From a checkpoint of a small audio frame classifier: norm batchnorm, 9800 steps.
Rows from block 7, named by matrix and row number. Each number is 500 + 50 x the weight over its row's rms, rounded and kept within 0 to 999. All counts start at 0. Numbers have three digits each. After the name is the row's rms in percent of the matrix's.
# short0: shortcut pointwise conv, stride 2 (model.blocks.7.short.0.weight, 144x112x1), inputs 56-111
short0.34 109:461427448559528511439524484444532471537505433470548474542538520472429579461499455488548493459457474504593499767491459483470524425493504513493466424495513482493434538570
short0.35 110:517512439523452472445514456508547567493551463455456482503475535502488481552473478480565469470507401461468426534486611513553447526485527553574604504548537481510573499485
short0.36 100:418464408465578464587501474556525478479510516497499521480525459531482563476539447494506493498470441411493537547517539425496507456550456527561469455505448537545517520526
short0.37 095:432514549528498475531519465510548485446616465512610419441527486598520568477527504392531487443522520492494501502458474474508470488451480530528458507427602503454511473565
short0.38 103:511522479447438558497464507517593508529440494449515568432496529453473423550468439552576498494481511486484467559519518517558476577392592485471429545529430463491505437416
short0.39 119:548593522561493427429566574511474493494554503480522441548511574506492575521409576423554635407485528483370491580530505475513426501437523485377451529483456502505453461482
short0.40 108:510452528541477456514425478486501464476554445500520495521511407473420521524528489387501529456538521516501515675495515511530520616561482541425573459501489440492464548526
short0.41 094:442435552579527517422436571535654543470474535513434454472520487515499525431551466488426527503548478456473488585503511526398435560556480479533451550437496542471478499570
short0.42 101:454542522460478478430457549614472467520623565463541439478407470482510520508416431508501509578551514459523545508414471518555462519477441454505469438471536437503555542507
short0.43 092:524521455637423528455450443523519569523548422496444570517473496489453431441485553497453644498504553509493451482546417408512535471573492516528531438526514572544501534429
short0.44 092:478493472465537463373432508456536551558506484530503500469484430556547500521625457473610509532540535487473550416475578455503543512454532586506510488564485555398424521463
short0.45 106:544560482533431442545500446504468475523493506494571461475452557401487517546548487542485620525376517496416463433488529517497506497463470621566576565432539537471482430656
short0.46 100:552506472478545508424528445587528466525545522600627499433420474518526480506567516509536432502429532533585472487590462480489421487515472532448547530492413513451530469606
short0.47 099:411516500400551502530517507497434610574481502426448512514455432557500440489449510561593453453459476552486592391461475531523475522442530464560511486591451556463462574520
short0.48 097:489460446512500508503306533491560537431481498520525496466507421451511452517493542454451439498542500540469495573553502612466349472511474499584494518467457482514466469538
short0.49 093:548530522482496503595494487470530537510515564532450560503549588493476531508481401465459514429541628489481529474546411602535439529353548514546438523461423454483570556516
short0.50 122:480564496470490563404467494508517405592454530522434519485519595489512576496492584520500520546529457500564618519508487604464460506500557541483626449422537498504487528441
short0.51 109:492588435486503533474568564497485533507535549487506522522562520482423426540505508448420550443517417515504473539599488523505515508538552559557598496451546480374566551498
short0.52 110:531577549635462627431468462467455503540456498465505494614477483560487513416517455502520514527521499447484452518583544447420491560534454523525511502477450572534449442457
short0.53 100:562483474397501576437542433479502564438554534541434500539482480512527556448466514490562498411469446461509483448381483516613479542454441501478531526427522509472467481505
short0.54 106:608566524563582469503655513485490563531430562495550445520510443464464444455506460526618506476526400551427541438527649463531463472521470501510519496487445555501479581505
short0.55 103:529523441539500455369515586461572478491534465481503534479528536493517500597577512472537460563571606363487536479439495514501520523495561502465475445492502466511520507503
short0.56 087:493481480487459474511580442577482503468490519465516552542520482492508575550430525582414503461497461573500412467490605462466433485457604562501440531607506430508535459524
short0.57 095:553465552528568552469561518455493436466427472471542534537585433551391435517619478426558394513477489493449525426515515575494517424431400465493560547456507576466512459497
short0.58 107:420540491488452506571491414490428521557459532499485427468488482468547533609436410498450509414586430455475494516538518563593544521553573513645523459450470531570550486505
short0.59 088:465488552375536510504529444516439571484430502475546502476474378525462504494469551524522468351486430505470484489438576548543453589465551538468475544633482536486501529492
short0.60 091:613640483462496454489558533459438488507502417459433477527476426442543532503443531546560469485462503541524506445499530486458503463455384553587547494462436535503574483545
short0.61 099:613475499466478534457538474470480481590426536518519460510458449379533444482519528480544465486520468423461446471443481514535499501514500478472466495395485414551431534492
short0.62 093:586486462517505564489528502514573440418593547469397484465471529498533489485392464468450576416525538529460552470611440481532422557452495513470500548487380470474473514563
short0.63 105:491479500499512590447484557566443462533492466553488482570566473461469457588579424470496526479585430453426503417458523492456577550478549467465484461485474576405518486523
short0.64 128:468364457469391539496544495521571481480470501520483442511473480406467525536527522544465527462563521612455554327521454514531548535554512571477534524422434498605457551452
short0.65 097:515506475552458463378477445540432565540490504397543422432448466503505567497440481468496484606411489430497478495490463525556486484512497450562474528519464509397531494540
short0.66 100:511486528443397491409496530511538457473502442595474477388400445525444510532513515461461462549453477508461497511482557480464464504561482446556463520460469580512513463601
short0.67 098:569452549538563519555489535467459487518562459434580534469418475515520488401514552466530474510520467504500539487472494585423505475506426493459434553476547452477436568475
short0.68 102:516510533481412504423445549449582504561448527418555511506449502483506446460509519577450477545492486591525467421433507519533506570527499461504456460449503536508459473572
short0.69 088:469551534502500531487459479463382516475458413568520566570597501513521458409618531416452504499464410473464610496538521494482489502437502534518478445460455473495431436567
short0.70 094:507532482468558469458390539401516449468581527511529465499478495538469490523436571414515431512483503435485565471487518505486505487583562491502513534565464606543478591480
short0.71 102:486441545493447502440561559475464502565438548575538509545393528430529555417572597568480559474490549459551469421479490451439491399464462450494508492452401527550507524457
short0.72 105:392529515567463563460560457526514507436481491411571545496501483453463484467433475466447431542503465489503530471443511494590542590455482522431503505482518547477520423628
short0.73 095:487536507437455460628516552463606548496486560516526572468507542482469519484496440568541544469463444549496496536507443573399475590484490520498516588523441524497526474515
short0.74 091:426558475558527535526429483477528517481519421427520402460447581469556514527540480443442610533507538530484459471461611543489526605502559497417540474487497539472467516465
short0.75 111:452522528496479496442528516496558501583450541537454566514458457578566481516478486661551480550519491563494449536519477442593503493487487461419492461525512583582539466549
short0.76 103:569521605409516473513612490415452438435582405460509515577442457448454547563544437604535454505601485470487540500527517479467540475433457421496450521614514481546490479448
short0.77 099:442546544513512454468595479436562480472450497572485558368538425500533496500468532579549511467504481500564579563490524488552520501551463515485496464462483479627541513562
short0.78 103:455506447485437482464539531487516547435484542484525490519492442465529656474522617502485520485637435487480452481515519510503457582507488479522503443452441464495582529503
short0.79 097:503433550508555507453402419550535529499542470511514432504513477477521515489480499488446440463517334440541555466516530542437503460513533445495469510555423441519529514458
short0.80 096:508513495597494445495525541510401496484511490584514525471449565445529433510654559484555427400394493462452513452446540523499467480427560548400462461485471505514431462425
short0.81 094:473614526468469531454469602457580500450549475554525510491450421481577499511568439421480486487449423492426501524528531500475505655418474487482546533510504412441534468463
short0.82 104:504510504540499462511537515499550490582461409593479505456485514516518481478493528440467550476415503469502427549501498445551543518567402490533379532519494511440610445423
short0.83 089:440544522587503648486430430546473515459511473477492523429474489472523442585433573494481567509458467436544530524613504495490473503426414430541468526478530541446500554578
short0.84 096:487558462560530501500537482533500549516504416433446496497517469482471468485452521475476466509450524498515519518545471509673509579467460454415476532552458513481378458448
short0.85 090:462547493531486479555513470508508517583469591432543461448499557534492459491435524405518667529565544501557510440429516474494546527539435517479484433511606433502713529491
short0.86 093:532552496506556523508454459489519506515490485490403518501450507511440506454445484466542499484523513580475490508503443354486446476480579528508476452456434487449504495659
short0.87 090:499508492443507463491498439522473485480440533495528543468550540531409497437464471520540505469547509480496542589492548495522500575518503561513528517493502511509421483583
short0.88 107:587514430545462535462538538469529488505486516484476458525461488474517485524533494546591489528404441690541458495522536643455471565509469584531541411446494481408457513498
short0.89 097:493560425435545466512417466401624565518487434496531520452536503480492398502497445502511480426515465453536543532518438455549446578562466537475465540531450550583478619560
short0.90 096:406439510478586526485519467566487500537412530536473392475524605568454466511497557507412551491472444518490480411431436553502504529506508479493477401586527529429540585435
short0.91 099:415465550455428646553536431439451458543530518391414488487522510515498521489545530487508500486497484418511482524511485485522556498400558515419493495429471569454553476502
short0.92 099:537532478406459452460388453447398486519456489515535563458537431437507578482489451616568450478545534525540440441548501547485459539525431538589536474465559540430529491530
short0.93 102:554548500619380444547526488512537419533412540519523479534424542532529362504471472533540576415526496429489514533555510533483521502473414430504456578462484502584566504463
short0.94 107:515541436499530473566512491437465521477481522535469534577449411449454416530553538485548506489471493498469553493452412441576535548557450533472581546503514500397529461414
short0.95 101:530459593503566492530494518479606521520558483497484415416483473428501429506484539515470568508553431444425545513460458393468519584477511562534455460560464496495497445450
short0.96 094:543456512496470536418513529467481484449505565497577453450604527504523492490423468485506533479594497522497490458480607609515535515408435477514422517505558571423478517482
short0.97 085:486545427474529489493463469401402509580491500505457438513483608486473498425587485460520541456513622542569518443466509616523543451564445457507520497462471528475576618516
short0.98 095:517619547531462561505443448391549472444592603499481518434502531428486433479500513471512464537438508485502526500413530491570406610480521501495496460494593501446543429542
short0.99 099:459558495501552495477489495535455552474521431510538475535525514437476489438525467562388521567466512451443494496567548540495570632433439595529697478505470527547544480489
short0.100 102:495463447556455476378642451512481527442514510419533483595507504420473502468515521474526564472542467535532446456415466468454494547398436453609502434495590525489498423524
short0.101 107:532501486466612580478460465489516412489506439487419525519468462558490570432547470491495509474485533547458466473505511496494438485430497512613532520618432480459456458448
short0.102 095:462474465575489588409563448472494519490538434502385523471464655487417526493449503508398514429486512480474455462470516510530431462468518520497449460581512462474558537446
short0.103 086:563504473493499586443531475508616468464514500615441468437494464565362445481488481541508455522616517473474510470491540526404450502443404504520519598489353458495499504485
short0.104 102:448566479512464496440535484490473490488455467505487427406556513440471490450509438511556470491454470491455484429487484566476503484372404459476452482534556464549539588628
short0.105 106:450428520482525560472392452494544494501557459578398617521538463482527498435484489512498453453508545477483548412488433463456514517571542570486483556493578449465492491588
short0.106 112:415486493496471573499571543493471536524472638501503475507528550500461505553625477436464471567535457601536496399511500499575513567561436525525458391488494465570566472523
short0.107 095:433554432485494505519495492524583518553630564484576486454506535528498508502427528397517432534536493491491454546434431505403481499535554478495469609493523468495472536501
short0.108 101:463415416483494524692531530526519472549498543396476412526512551440447505471503528545460510432458536444543458533514498507427453566415484517505448527494555544409515529529
short0.109 085:549530502428528484491501489492468458513454557494366379472430493449516469508486415521487470522484523509464542466489544444521499481509489534605518523415513504457478480449
short0.110 109:523516519549538464426424411440496522546440413456574497526563545485502516493517514452548472467519493573580613495536489489527485491588487531491461432571482556448572383532
short0.111 097:539526462516533482495488567403608483468583456452483444450457546542509635566475493504537426550550552517476517499441496511461505452496388475510483544522603534525449439388
short0.112 101:469486464487407508481544549464498518573505494462489460527488604518458460590496369471467464515402430569508472466461526544494437541455490432582387451434525464461462471529
short0.113 094:508492448577537564458547435477501445522588522425433567491439584508504558513451496487487568552460529546452521505495548474510501518562466412496470402526503513405424532534
short0.114 098:478529538436545476478434447473517549402573404437452426523484479451536557521416500480486554509553553580463409450534508545479556547523442493538562555520613508466449356457
short0.115 098:407477613495445510438455549458518502591511522394492509481490528458514506478511552439589524482475552640513491453455443479490537506551501475493381503521449560495437592535
short0.116 095:582509562515521500463447387444474567506537569526500504531428515476493461521484544506509551530526496390457476465547549447515542510553450532566475518453476535498372536541
short0.117 100:524472423379505498474541534472469546541496476505577523526457622450492523517512556527466492529491503445464416457539596532579430499487580441541514460543542479449424632497
short0.118 108:540478499521488499506457479507540571530511509536442561438538549454436525555489484517481469568501395560493599473516490488584404556611544522503516448448539509517487461501
short0.119 114:530492382479521537527442476457547420445449498521581470510439506489464472477534520487501466532489482604421440590500511589493518493514459564483436408543511486435478541481
short0.120 105:490448517518450514515488489471504474622539557497513537540535491460449437385409528510510517491583496597513573553521529466497501489403438445498552540535477606445548423487
short0.121 111:509574492470520429476448472451486509591500527484420425472339502485493428483513500476481514470555505404456510514541563545524386494552448540519551469444506519471512482432
short0.122 093:484522473569523438473508516421471462430509509572484491468517436503536567443524510471503556513515479510468508435435559473569543538501517526578394441490482490460404438448
short0.123 105:449493494538493510465484532513454522474513550430487444528490428546555466486500498471482485513508518470471533487506532514540485582618493503467469557412457489510468425524
short0.124 093:480490449552449577459510563469505503498617478473509491500548535504386440518499546464519392428431479464514460481446548523453489440582530498560551532490485511441520549462
short0.125 085:451485505458488560506501630616601477448474512426586564521557508524451488530564566496468468563448455480470456442486507556470465498533467509611499544403378578465507462501
short0.126 112:518510453467488512554624646478510548491465533465493500418526538472422534465492541512441431430406475473461430518512579527422616591506488502432614493493439523516554507536
short0.127 106:452648453513540528443430558446554417513435514412558492599403575490510450523553480452416493530479495487510467399562492517561462592444492453522483512492551459413483490554
short0.128 092:523466454516453498534444461491489501445505556481586467540490456526495524576359527566400533459538427466508481493484529455602576546519498516400554513472523505392590530495
short0.129 094:566455514580523602472335506526592467481453549497389423498524476426456541508446584459478502550482547548554522459496482462494486480634489480584495511485518560457515532455
short0.130 102:484449589548513622533544510547554493536509454390521526522490510443467499448608542538485484449452519452408573448532492513497476478570504484450458467489425640484535557513
short0.131 119:462538466424498473465488561443558487478419542503441596500530381533466528523499494445457500570573475431544512566475453375516523493459414526583476513500461407522438529536
short0.132 113:566519486455573493516438454512420497426517519600540428474566504427468442555438425533540494509476533669462450492497532504538520430561605512490510394508447441409383578521
short0.133 102:558510454533556489455437521405549511494500515578590385452528500579495504504549503461571452518567428422502503553548556523362410470532485519425528593523434551467582464532
short0.134 091:578450619545573500467442458523540494521401572507450532384442437560433458489565500480579473507492528443516471437515589490523565495585450489436521581442546491545556532572
short0.135 090:578555555496552460556532494492582482501512570532622532507518491420461538528429411496455553582462491565528431490461533616478460545520524523530404597505510503406439521529
short0.136 096:510502436557611478515451473451461493466550540519501530417529432466495597466455506458484437532465409505520530533486621571487410483484564498438454529518482510472417478490
short0.137 095:455524549495586573457570461512474448518514475483416493518433453504530509567631484445532476506483549616559473458521521462423490556565514497535510472569450484551514516521
short0.138 103:542510500466391527561482505445492519546524488620467501484471536377540468457471614454498467461541507432511506502461423556506523518483501499547514549572489544476450523453