A small audio frame classifier, trained from scratch: arch jasper, trained on synthesized solo parts of chorales (CocoChorales).
Rows from block 8 of a small audio frame classifier, named by matrix and row number. Rows with one number belong to one channel. Each number is 128 + 32 x the weight over its row's rms, rounded and kept within 0 to 255. All counts start at 0. Numbers have three digits each.
After each channel's rows are labels from the 100 clips, of 14848, where the channel reaches its highest value: "top examples" is what is common among them. Only what is clearly more common there than usual is listed. The data: synthesized solo parts of chorales (CocoChorales). In brackets: how many of the 100, against the usual share in percent.
# convs0: first width-5 conv (model.blocks.8.convs.0.weight, 144x144x5, each kernel summed), inputs 0-71
# convs1: second width-5 conv (model.blocks.8.convs.1.weight, 144x144x5, transposed, each kernel summed), outputs 0-71

convs0.45:130137070187152135099127140136064154180124122134119130165141151054144136119098091123128124135161099071116140163164121208183136074164099098081108106145119089120135071119144100185125125095160183086089179161165175147116
convs1.45:086121109092153112089098131143121094165167132149112191111192128143137106118103077086110115117124147109149162161110124121159110126189129131139099141132109110078116093133119143111061005099171132143092041156129117105111
top examples: note G#3 (43 vs 8.1); note C#4 (42 vs 12.3); note F4 (32 vs 9.3); note C#3 (29 vs 1.6)

convs0.10:123101112204105091152168077136138155049091086179183144095104108078163107109137110165111101135152155090149121123103073172173092147194113091128106131181184086148118159184123113112082143140131106159145109088148141128186
convs1.10:045121119118095100106132104122108132092126129107106086172114165137122100114105161122138116115114133117140027138128155132122103158125067162116123095127137147146122151085153154165077145117117132137144095108098116079158
top examples: note C4 (70 vs 10.8); tuba (49 vs 8.7); note F#3 (36 vs 4.8); note G3 (31 vs 6.2)

convs0.57:074199153124104119177105111108132126095081109124163107165169121139160108173108141169136090169128047101182164137062106122173129105119103171139099116103103179085120049124164122118105104110114143107117066115099089123100
convs1.57:117088119170115097105162106120131076111084111151100129170177129135094139146095146114149145174168056117102171051164114132114099122148171114144040139188077148109071170094164128103118103184132065139118150097139154106046
top examples: note G#3 (78 vs 8.1); tuba (60 vs 8.7); note F#3 (47 vs 4.8); note A#3 (46 vs 10.2)

convs0.55:124148174104168138128094113063072069085118110128080114090064136115083127127131170145102104149166092144202138073117159128127148139127127153132159165080141113142121093143093143169119100100116121154121117163139154127086
convs1.55:201149171106144161153128161131045123141093152141142164079112162091091119124075144090117121180148134103082130105131133168116193118131121207147116157177213177101141123119095158121079140121139151165085100134088086195084
top examples: note F3 (72 vs 3.5); note G3 (43 vs 6.2); tuba (41 vs 8.7); note A#3 (36 vs 10.2)

convs0.4:118099144080147145155128125186097193119101103111101115121165099182112166128106147172153098095108103144081128133122106170113102120123077134097097207148089158141179118110113098077118094105134159167046151167088153138134
convs1.4:129132088106109161090085115112137161100149168140103118118137148099075084154151113085148076128160093140101183150143104141087109112133148076156110180076158115132135106092131173095097060150127095136100183098173170107154
top examples: note G#3 (100 vs 8.1); tuba (63 vs 8.7); note A#3 (53 vs 10.2); note F#3 (45 vs 4.8)

convs0.88:122106136188062166089152119147140117106155141082155141137098187119140107163142133136114110200115117148094154109126142156120125137154105135097085083152150091094072119111103111138149100118125174136117081102168071049048
convs1.88:115190088142178105092134132196135103055166110120126120130116115115150195077143113192115139141103157163063126108141164173177134114147143126175096107097153118102137063124092123151146110112120151091134127095112168150058
top examples: note C#3 (57 vs 1.6); cello (45 vs 9.7); note C3 (39 vs 0.6); note F#3 (33 vs 4.8)

convs0.110:139150196169111114176148154113129080131076095152131129152156106075080114144089107100084099132145094068117098171134105115101111151129089135157097116144185109128117126086096115136143110121162104163129139154124127168104
convs1.110:107206156102088182104118135076093152155079107090143091168125092135119098153130159097113136105129152126131157186149095128156164144167144161138168103125142100118102184158151076137129094097147162102127157096140151075142
top examples: note F#3 (56 vs 4.8); tuba (53 vs 8.7); note G#3 (47 vs 8.1); note D#3 (41 vs 2.2)

convs0.131:078125119152115106103113154111153146113186096140108153113119137143134116154121145134119097123078162202067137187103106185152139133139105141186132118115168185149093050057142100079182158149118148115121126132155128087131
convs1.131:123146126175157109153107061217142081099159128089186135140173093101126135142133092138143175179118133122115068151124107127115155107141100098112112138179109097153135109136106149123114171089100119086118093095128146120105
top examples: note C4 (52 vs 10.8); note C#4 (49 vs 12.3); tuba (44 vs 8.7); note C#3 (41 vs 1.6)

convs0.109:164074119114080167098144105077117118122094107128164106074134108129102118107143101212134121145144120143102154074081191104195166108130139133153126172130126067096113142111143162117163133101173161181182119198155070105103
convs1.109:104152097110146110114132093093059067047119166114103159097170176171078188176077155140136118182116099101128120163099183090103161124157098155178102117086111080079102099145091136125167110086090113168131104066062106145093
top examples: note D4 (76 vs 12.5); note E4 (70 vs 8.7); trombone (53 vs 7.4)

convs0.49:133134132136103140116134161153108155142082122157117125175096162179128127128121098087097149144100170095149207174147171104114140119089130141157118113088121151102144056117136164183155086141080140143110114117092134090174
convs1.49:102159138144134106141125068126115081091101129115134153128110126152116099109095132134051122073117156146120144127068144126071078165107099072132166094130155135089091133116158123135145168133122090191107060131095076106119
top examples: note E4 (87 vs 8.7); trombone (70 vs 7.4); note D4 (40 vs 12.5)

convs0.138:169108133060146084103115132190129164117073147109160122146094068132132130108143144194113141117151143108166193122133086128071131139155119144097114101146153074125046146136082063095105164088132132135108144086118118125151
convs1.138:139120144108150114146180119148167120129096147083124118086122127086070115169107158139086163108089094185151112139090094121038074103098082133098182080080107072142082102107139121073093109121079147141161103123191154093168
top examples: note B3 (91 vs 9.7); note C#4 (51 vs 12.3); tuba (45 vs 8.7); note F#3 (38 vs 4.8)

convs0.122:094094188188097137096142119177127106085123182143199127136075092163109133098104163094133120132161133071166163162104092168159133115093188077074126112187106105179093136115145109140133104135138122087143196077132108145126
convs1.122:116132143093078126091152149154167066170086128109135124159157141163087120177154100156118154103124109153152143108156141104167103220126070111049160122083104126118082125127129116134153117084152149115145118104118098171107
top examples: note D4 (73 vs 12.5); note C4 (58 vs 10.8); cello (37 vs 9.7); note B3 (36 vs 9.7)

convs0.34:140147074179118172081159112125113172042158103115159096107105163102116149159111125087113119080191122067099136115141088124156140132168144140119157126127100112106041109150079146118078164148134138141140092158087073117120
convs1.34:085144140051103137133127143159109146158121100135124165088120146160071144078119180106122102101084063134104111170102141175149152109121091150089099135149110111085110072091076147129135115081129103067148147205066122105104
top examples: note F#3 (52 vs 4.8); cello (51 vs 9.7); note G#3 (28 vs 8.1)

convs0.120:078083187105148085084151131168115101140115094082118137169170179114061141118130095140129138091096121169151158093125111149065104102117109132163142127101244141086074136173110125111133156098167115110096114135165118174122
convs1.120:115144128138031080081116125120167134115088113101055064096130128169137138160168102158073144079155076154099112117106193129097134160124081095122104118091076151080066121143158152131113135088134130140142152157100103126099
top examples: note E4 (96 vs 8.7); note F#4 (60 vs 8.8); note D4 (36 vs 12.5); viola (29 vs 8.7)

convs0.71:087086176224126122124152054161133142097121135105186111089134099117139106096077116097127147106109134166098117171136176136138110149122128110173133133162173091051089117074144108177151095185155156142162109097149162113124
convs1.71:090189178084077153100100094151133198133125156112167101145122147163164156095129100186162160140144119164134104119108156151108113145165071163144150162107170126047089132110194142128114100130162167115149175148088140131129
top examples: note F#3 (99 vs 4.8); cello (54 vs 9.7); note G#3 (51 vs 8.1); note E3 (32 vs 2.8)

convs0.36:121108224118128112115148154053113084115106087095132129083152141133156119143143174148166047156119115140094134182110133122206090119128149130103103143160109101155129112110113145181114065113160098108199113130170110118106
convs1.36:161095162140112150121120086061184110132137152125098128087149138134134111156093119139129167089172156192139142162133120151124148158084132168127110146128165146127192108114112143126103120053078157159153127141108101116143
top examples: note F3 (92 vs 3.5); cello (60 vs 9.7); note G3 (42 vs 6.2); note A#3 (38 vs 10.2)

convs0.118:168138131073144106077130060110136123180157158085119133091139144068132165101161092180133105106174113146159149128188109103109126121147055147115138094093183102140147124120085157196137106121128145110101143156173156070140
convs1.118:097068115168165143163136111155154188132112178095143164123141124151121147097128140134149093132093111185133152070107074095095124115161166151092172114117081110136106120101113169203083096122029181127146122098140146059139
top examples: note E4 (86 vs 8.7); note F#4 (31 vs 8.8); note A4 (25 vs 8.5); viola (25 vs 8.7)

convs0.94:116113135103129120131090088112148183142080098083159106147128139078112105094097160098122139127110071053140143126150086155171153154086143118157183151137170161137092135137152158131107093112095160159074146054163107107123
convs1.94:171141111090111109082145087129105116128093128143127129150118127095099133096171106102188101174150143167180111142152144136122106167151124143108143172077150078119152135202186101129202094135134186103120139080172110113148
top examples: note A3 (82 vs 8.5); note E3 (56 vs 2.8); tuba (46 vs 8.7); note G3 (38 vs 6.2)

convs0.60:122110150061129174130076119123107116091129118183081103125133128164136129151121116148076148168120146091092174125127115118128106112134106074118150095048131134074117100104195150200142139115125139207063103106104139136102
convs1.60:076076092044123142121091129085128146127121142066135147151142155158098102134110110133087125137071167086156082123105165113067109100134114137097111099151079143088085146186163087148142102121117124152132096128122096114146
top examples: note D4 (62 vs 12.5); note C4 (41 vs 10.8); note E4 (34 vs 8.7); cello (34 vs 9.7)

convs0.35:212088116074099130121090083163155091125079161114128134160121090087080093205125118112178135109079121094106157140090136163157137102118138072154138124122118116078121175158098115045165078093122101194140173103166131159151
convs1.35:103164184134066086119104162138142143149169147125151088152141157149161167180185155069108120180145139105125135064188136116168103094091136060088097142143061113161080137108119114146145130139198148121176179152198149117132
top examples: note D#3 (97 vs 2.2); tuba (53 vs 8.7); note G#3 (43 vs 8.1); note F3 (28 vs 3.5)

convs0.42:122149063115111168139149120134145140105108140148107131094192137050141137144117076117092127133062108168167104182168165103103125113120109115082123155038200142105094114129098145163151119110163091119135134129114128149147
convs1.42:101111143109173067183114127139135157166142117097095113067131077093128147099104050136087162140065119158136142198098132089194121149157146135135148133139144113200135112108147150145075073110141131136100130132141181120121
top examples: note G#3 (83 vs 8.1); note A#3 (55 vs 10.2); tuba (39 vs 8.7); note F#3 (25 vs 4.8)

convs0.12:111147122115077127159179081120157079121114121154094118179129088157135111147108121054080086094090144034108111090117115183209101129178153104162140113100092150180183104118127090134102134091153139210124140167160118138145
convs1.12:129131123073168157122115063155161082132147125195143139147184169142106165111072152093119146093167107101119132119136151163108161157110115145161143136134167129094061163134078103101100151110129119120114098156128114132110
top examples: note D#3 (52 vs 2.2); tuba (51 vs 8.7); note A#3 (51 vs 10.2); note F3 (34 vs 3.5)

convs0.86:116228083171117091136086137110156191100108155082098111186136098127124108110204159144139120158145140126169153086142159088102141123102111149195151091104107173132133070109153104129135165150181105088098132179108123129061
convs1.86:144107102118106121155150118133111069109126145091131123136096145145128090122091085108091142103192100125098134161139181133106161130074173173136073133146078113146145107157121147066117140121073127092094053095083153116091
top examples: note E4 (45 vs 8.7); tuba (35 vs 8.7); trombone (34 vs 7.4); note E3 (30 vs 2.8)

convs0.101:099126124136161153094112127171125105128165082141172135054152158121122099136133103105113131117121116100091108109099105141130053154166191181163053095149138160147115114112126081187143112117117136126178083097105154103115
convs1.101:164143118137119094158097133123131169073176151088225129097150112118092067152134160201171126131136112147187166160131090141144111096163124118168101117154182120143130162159170144070181133123180152071044145103156099215148
top examples: note F#3 (95 vs 4.8); tuba (69 vs 8.7); note G#3 (55 vs 8.1); note E3 (34 vs 2.8)

convs0.63:122165211131102112079176098112133131110175116066145134123121063110129141096081116115137108126100092162111112154146086134124148146076156146137121134082149112148144167149196093110169115078167136162150147119139098081130
convs1.63:082108132128079147116111112172142143126131125128182101131155145104154104165129091180111122125156143132141120211104154108139141155122089091156117161116104139103197107132127150119125187127127112099145111191129090074137
top examples: note D4 (66 vs 12.5); tuba (51 vs 8.7); note C4 (46 vs 10.8)

convs0.69:189115145151198119125139096128109108096127155109151119110119120099103103144136133143163132062110151107144094163137146188163118184079082197098155169146183164075093122155163138107155095081135116064113098096168147138138
convs1.69:147077112165161107138116102139097106134086104160108178116153111118134139075124126073138100149125123052091129115139123086102174101148105103209132179136172155088179127163173126135183085139132158063135133099114132096128
top examples: note C4 (94 vs 10.8); note A#3 (44 vs 10.2); note D4 (44 vs 12.5); tuba (37 vs 8.7)

convs0.20:117148098170105130142121161116132117148101149087107132104136099157140139094083109152103079078087124130110165237097092104137098089126114104060059138152172098145167136169078117106082111173099091163115136144117119145113
convs1.20:044156095076097095106073071113137120126143126076119201131114126148143116168177154154125101128107152110161168179154110122134109145142183122107134107169095093101104116099093204138104162119176128171139138141197156177106
top examples: note G#3 (99 vs 8.1); tuba (85 vs 8.7); note F#3 (33 vs 4.8); note A#3 (33 vs 10.2)

convs0.2:101131186107034097124148018118152136103099091112100099147079165144159107090133122124121136168130075149044197144164159167183132147102158110078126107122128161154164130084131119148173111194116135118115138155122106079144
convs1.2:074097149111109124154083106164140164127163113080054058126153179133107097125110179164167132086142158194118116093102173142117092124181112152137102132126176099137159111164144165142131125128124093110088157134135096160120
top examples: note D4 (89 vs 12.5); note C#4 (29 vs 12.3); note C4 (28 vs 10.8); tuba (25 vs 8.7)

convs0.46:148081089132155108107198134181125137115130144071096109120072214136121123148096127143099108096114113112159092146145174107154130125122130186133181137157104119102060153126048129081159128104157172144095183200131218137123
convs1.46:129099087120118112098148137187110106109179175136139165143145151164139146111067139114058070112121126134096052107124163148095159167105155143124151129135140136160143044089139132172106172106160150144140102099052105132171
top examples: note A3 (80 vs 8.5); note B3 (48 vs 9.7); note G3 (37 vs 6.2); tuba (31 vs 8.7)

convs0.38:100179094154132172117178129146185097104185097130117137153143095132102093132092152145088078139105118128100129100083113176101091167151146123098147111151163130140150100168160215120139041112094221124107119102190126109077
convs1.38:059152135142168063041141090134159103114162137132134144123109078094071132118119083162173123070126096120110090133089060183103151144105097105101106106143141136115140104111100072133080121163158103112101151105140115120149
top examples: note F3 (46 vs 3.5); note B4 (37 vs 9.4); cello (27 vs 9.7)

convs0.74:132118102148110161138111096069147092108145132149126086169144101141124096098131168131116070123107193169142174128137165132169102139118065112082157112112208152062163137148160124155127082147156040175118101149089219121128
convs1.74:204102052067100141135128102102132105105116128128132085122131078098131067140120146068113110165124157083129121064083107152128130156136134089108116129101120109055113150162161119113145170125098165099154169109145144155102
top examples: note E4 (50 vs 8.7); note F4 (40 vs 9.3)

convs0.19:130159157127162165106149083131106170074098159052094119125154149091107115149149100105079191156087164086139112160156083093142133139110068114147139132138187127109115153170150149169135120161111157179088050189104109120148
convs1.19:153113082126104156124128118096109104110115096181077100134146145158130121131144127121099162128082195108098040183071128137126118112053082138087125163086123087103087146093094168099120103120175134149095157102115124128105
top examples: note D#3 (89 vs 2.2); note G#3 (46 vs 8.1); bassoon (35 vs 8.1); note F3 (29 vs 3.5)

convs0.41:088131135093092141102100111105156076122160138127190134189165068197096140119118148148119134083145113127142113182142149118182157135106197153187075119135074078103160092146099174115120106120167146250145122160114106195127
convs1.41:105138071096123169158108137113111102032116171116109147166106140143077103114082112147150124161170095098131201138089069181147128121115135135164130066058093141085117159110058137119135124104102117151123098105068142136154
top examples: note D#3 (56 vs 2.2); note G#3 (35 vs 8.1); note A#3 (34 vs 10.2); bassoon (29 vs 8.1)

convs0.51:068153134124117098138121167066133108091126130097111202132140178138129130179177111170143144149144169120110107142124098190114071102114128087107151106192125140120220124104113094149145161191130156157167103122095120108106
convs1.51:101121122107162125135087141070137092160081094132147061075132130132154088167124123130163182087140069129099115090130063123163122141153124136148121125086124096127094132099086120094096064094106149108114099119108115124131
top examples: note F3 (98 vs 3.5); tuba (71 vs 8.7); note G3 (49 vs 6.2); note A3 (38 vs 8.5)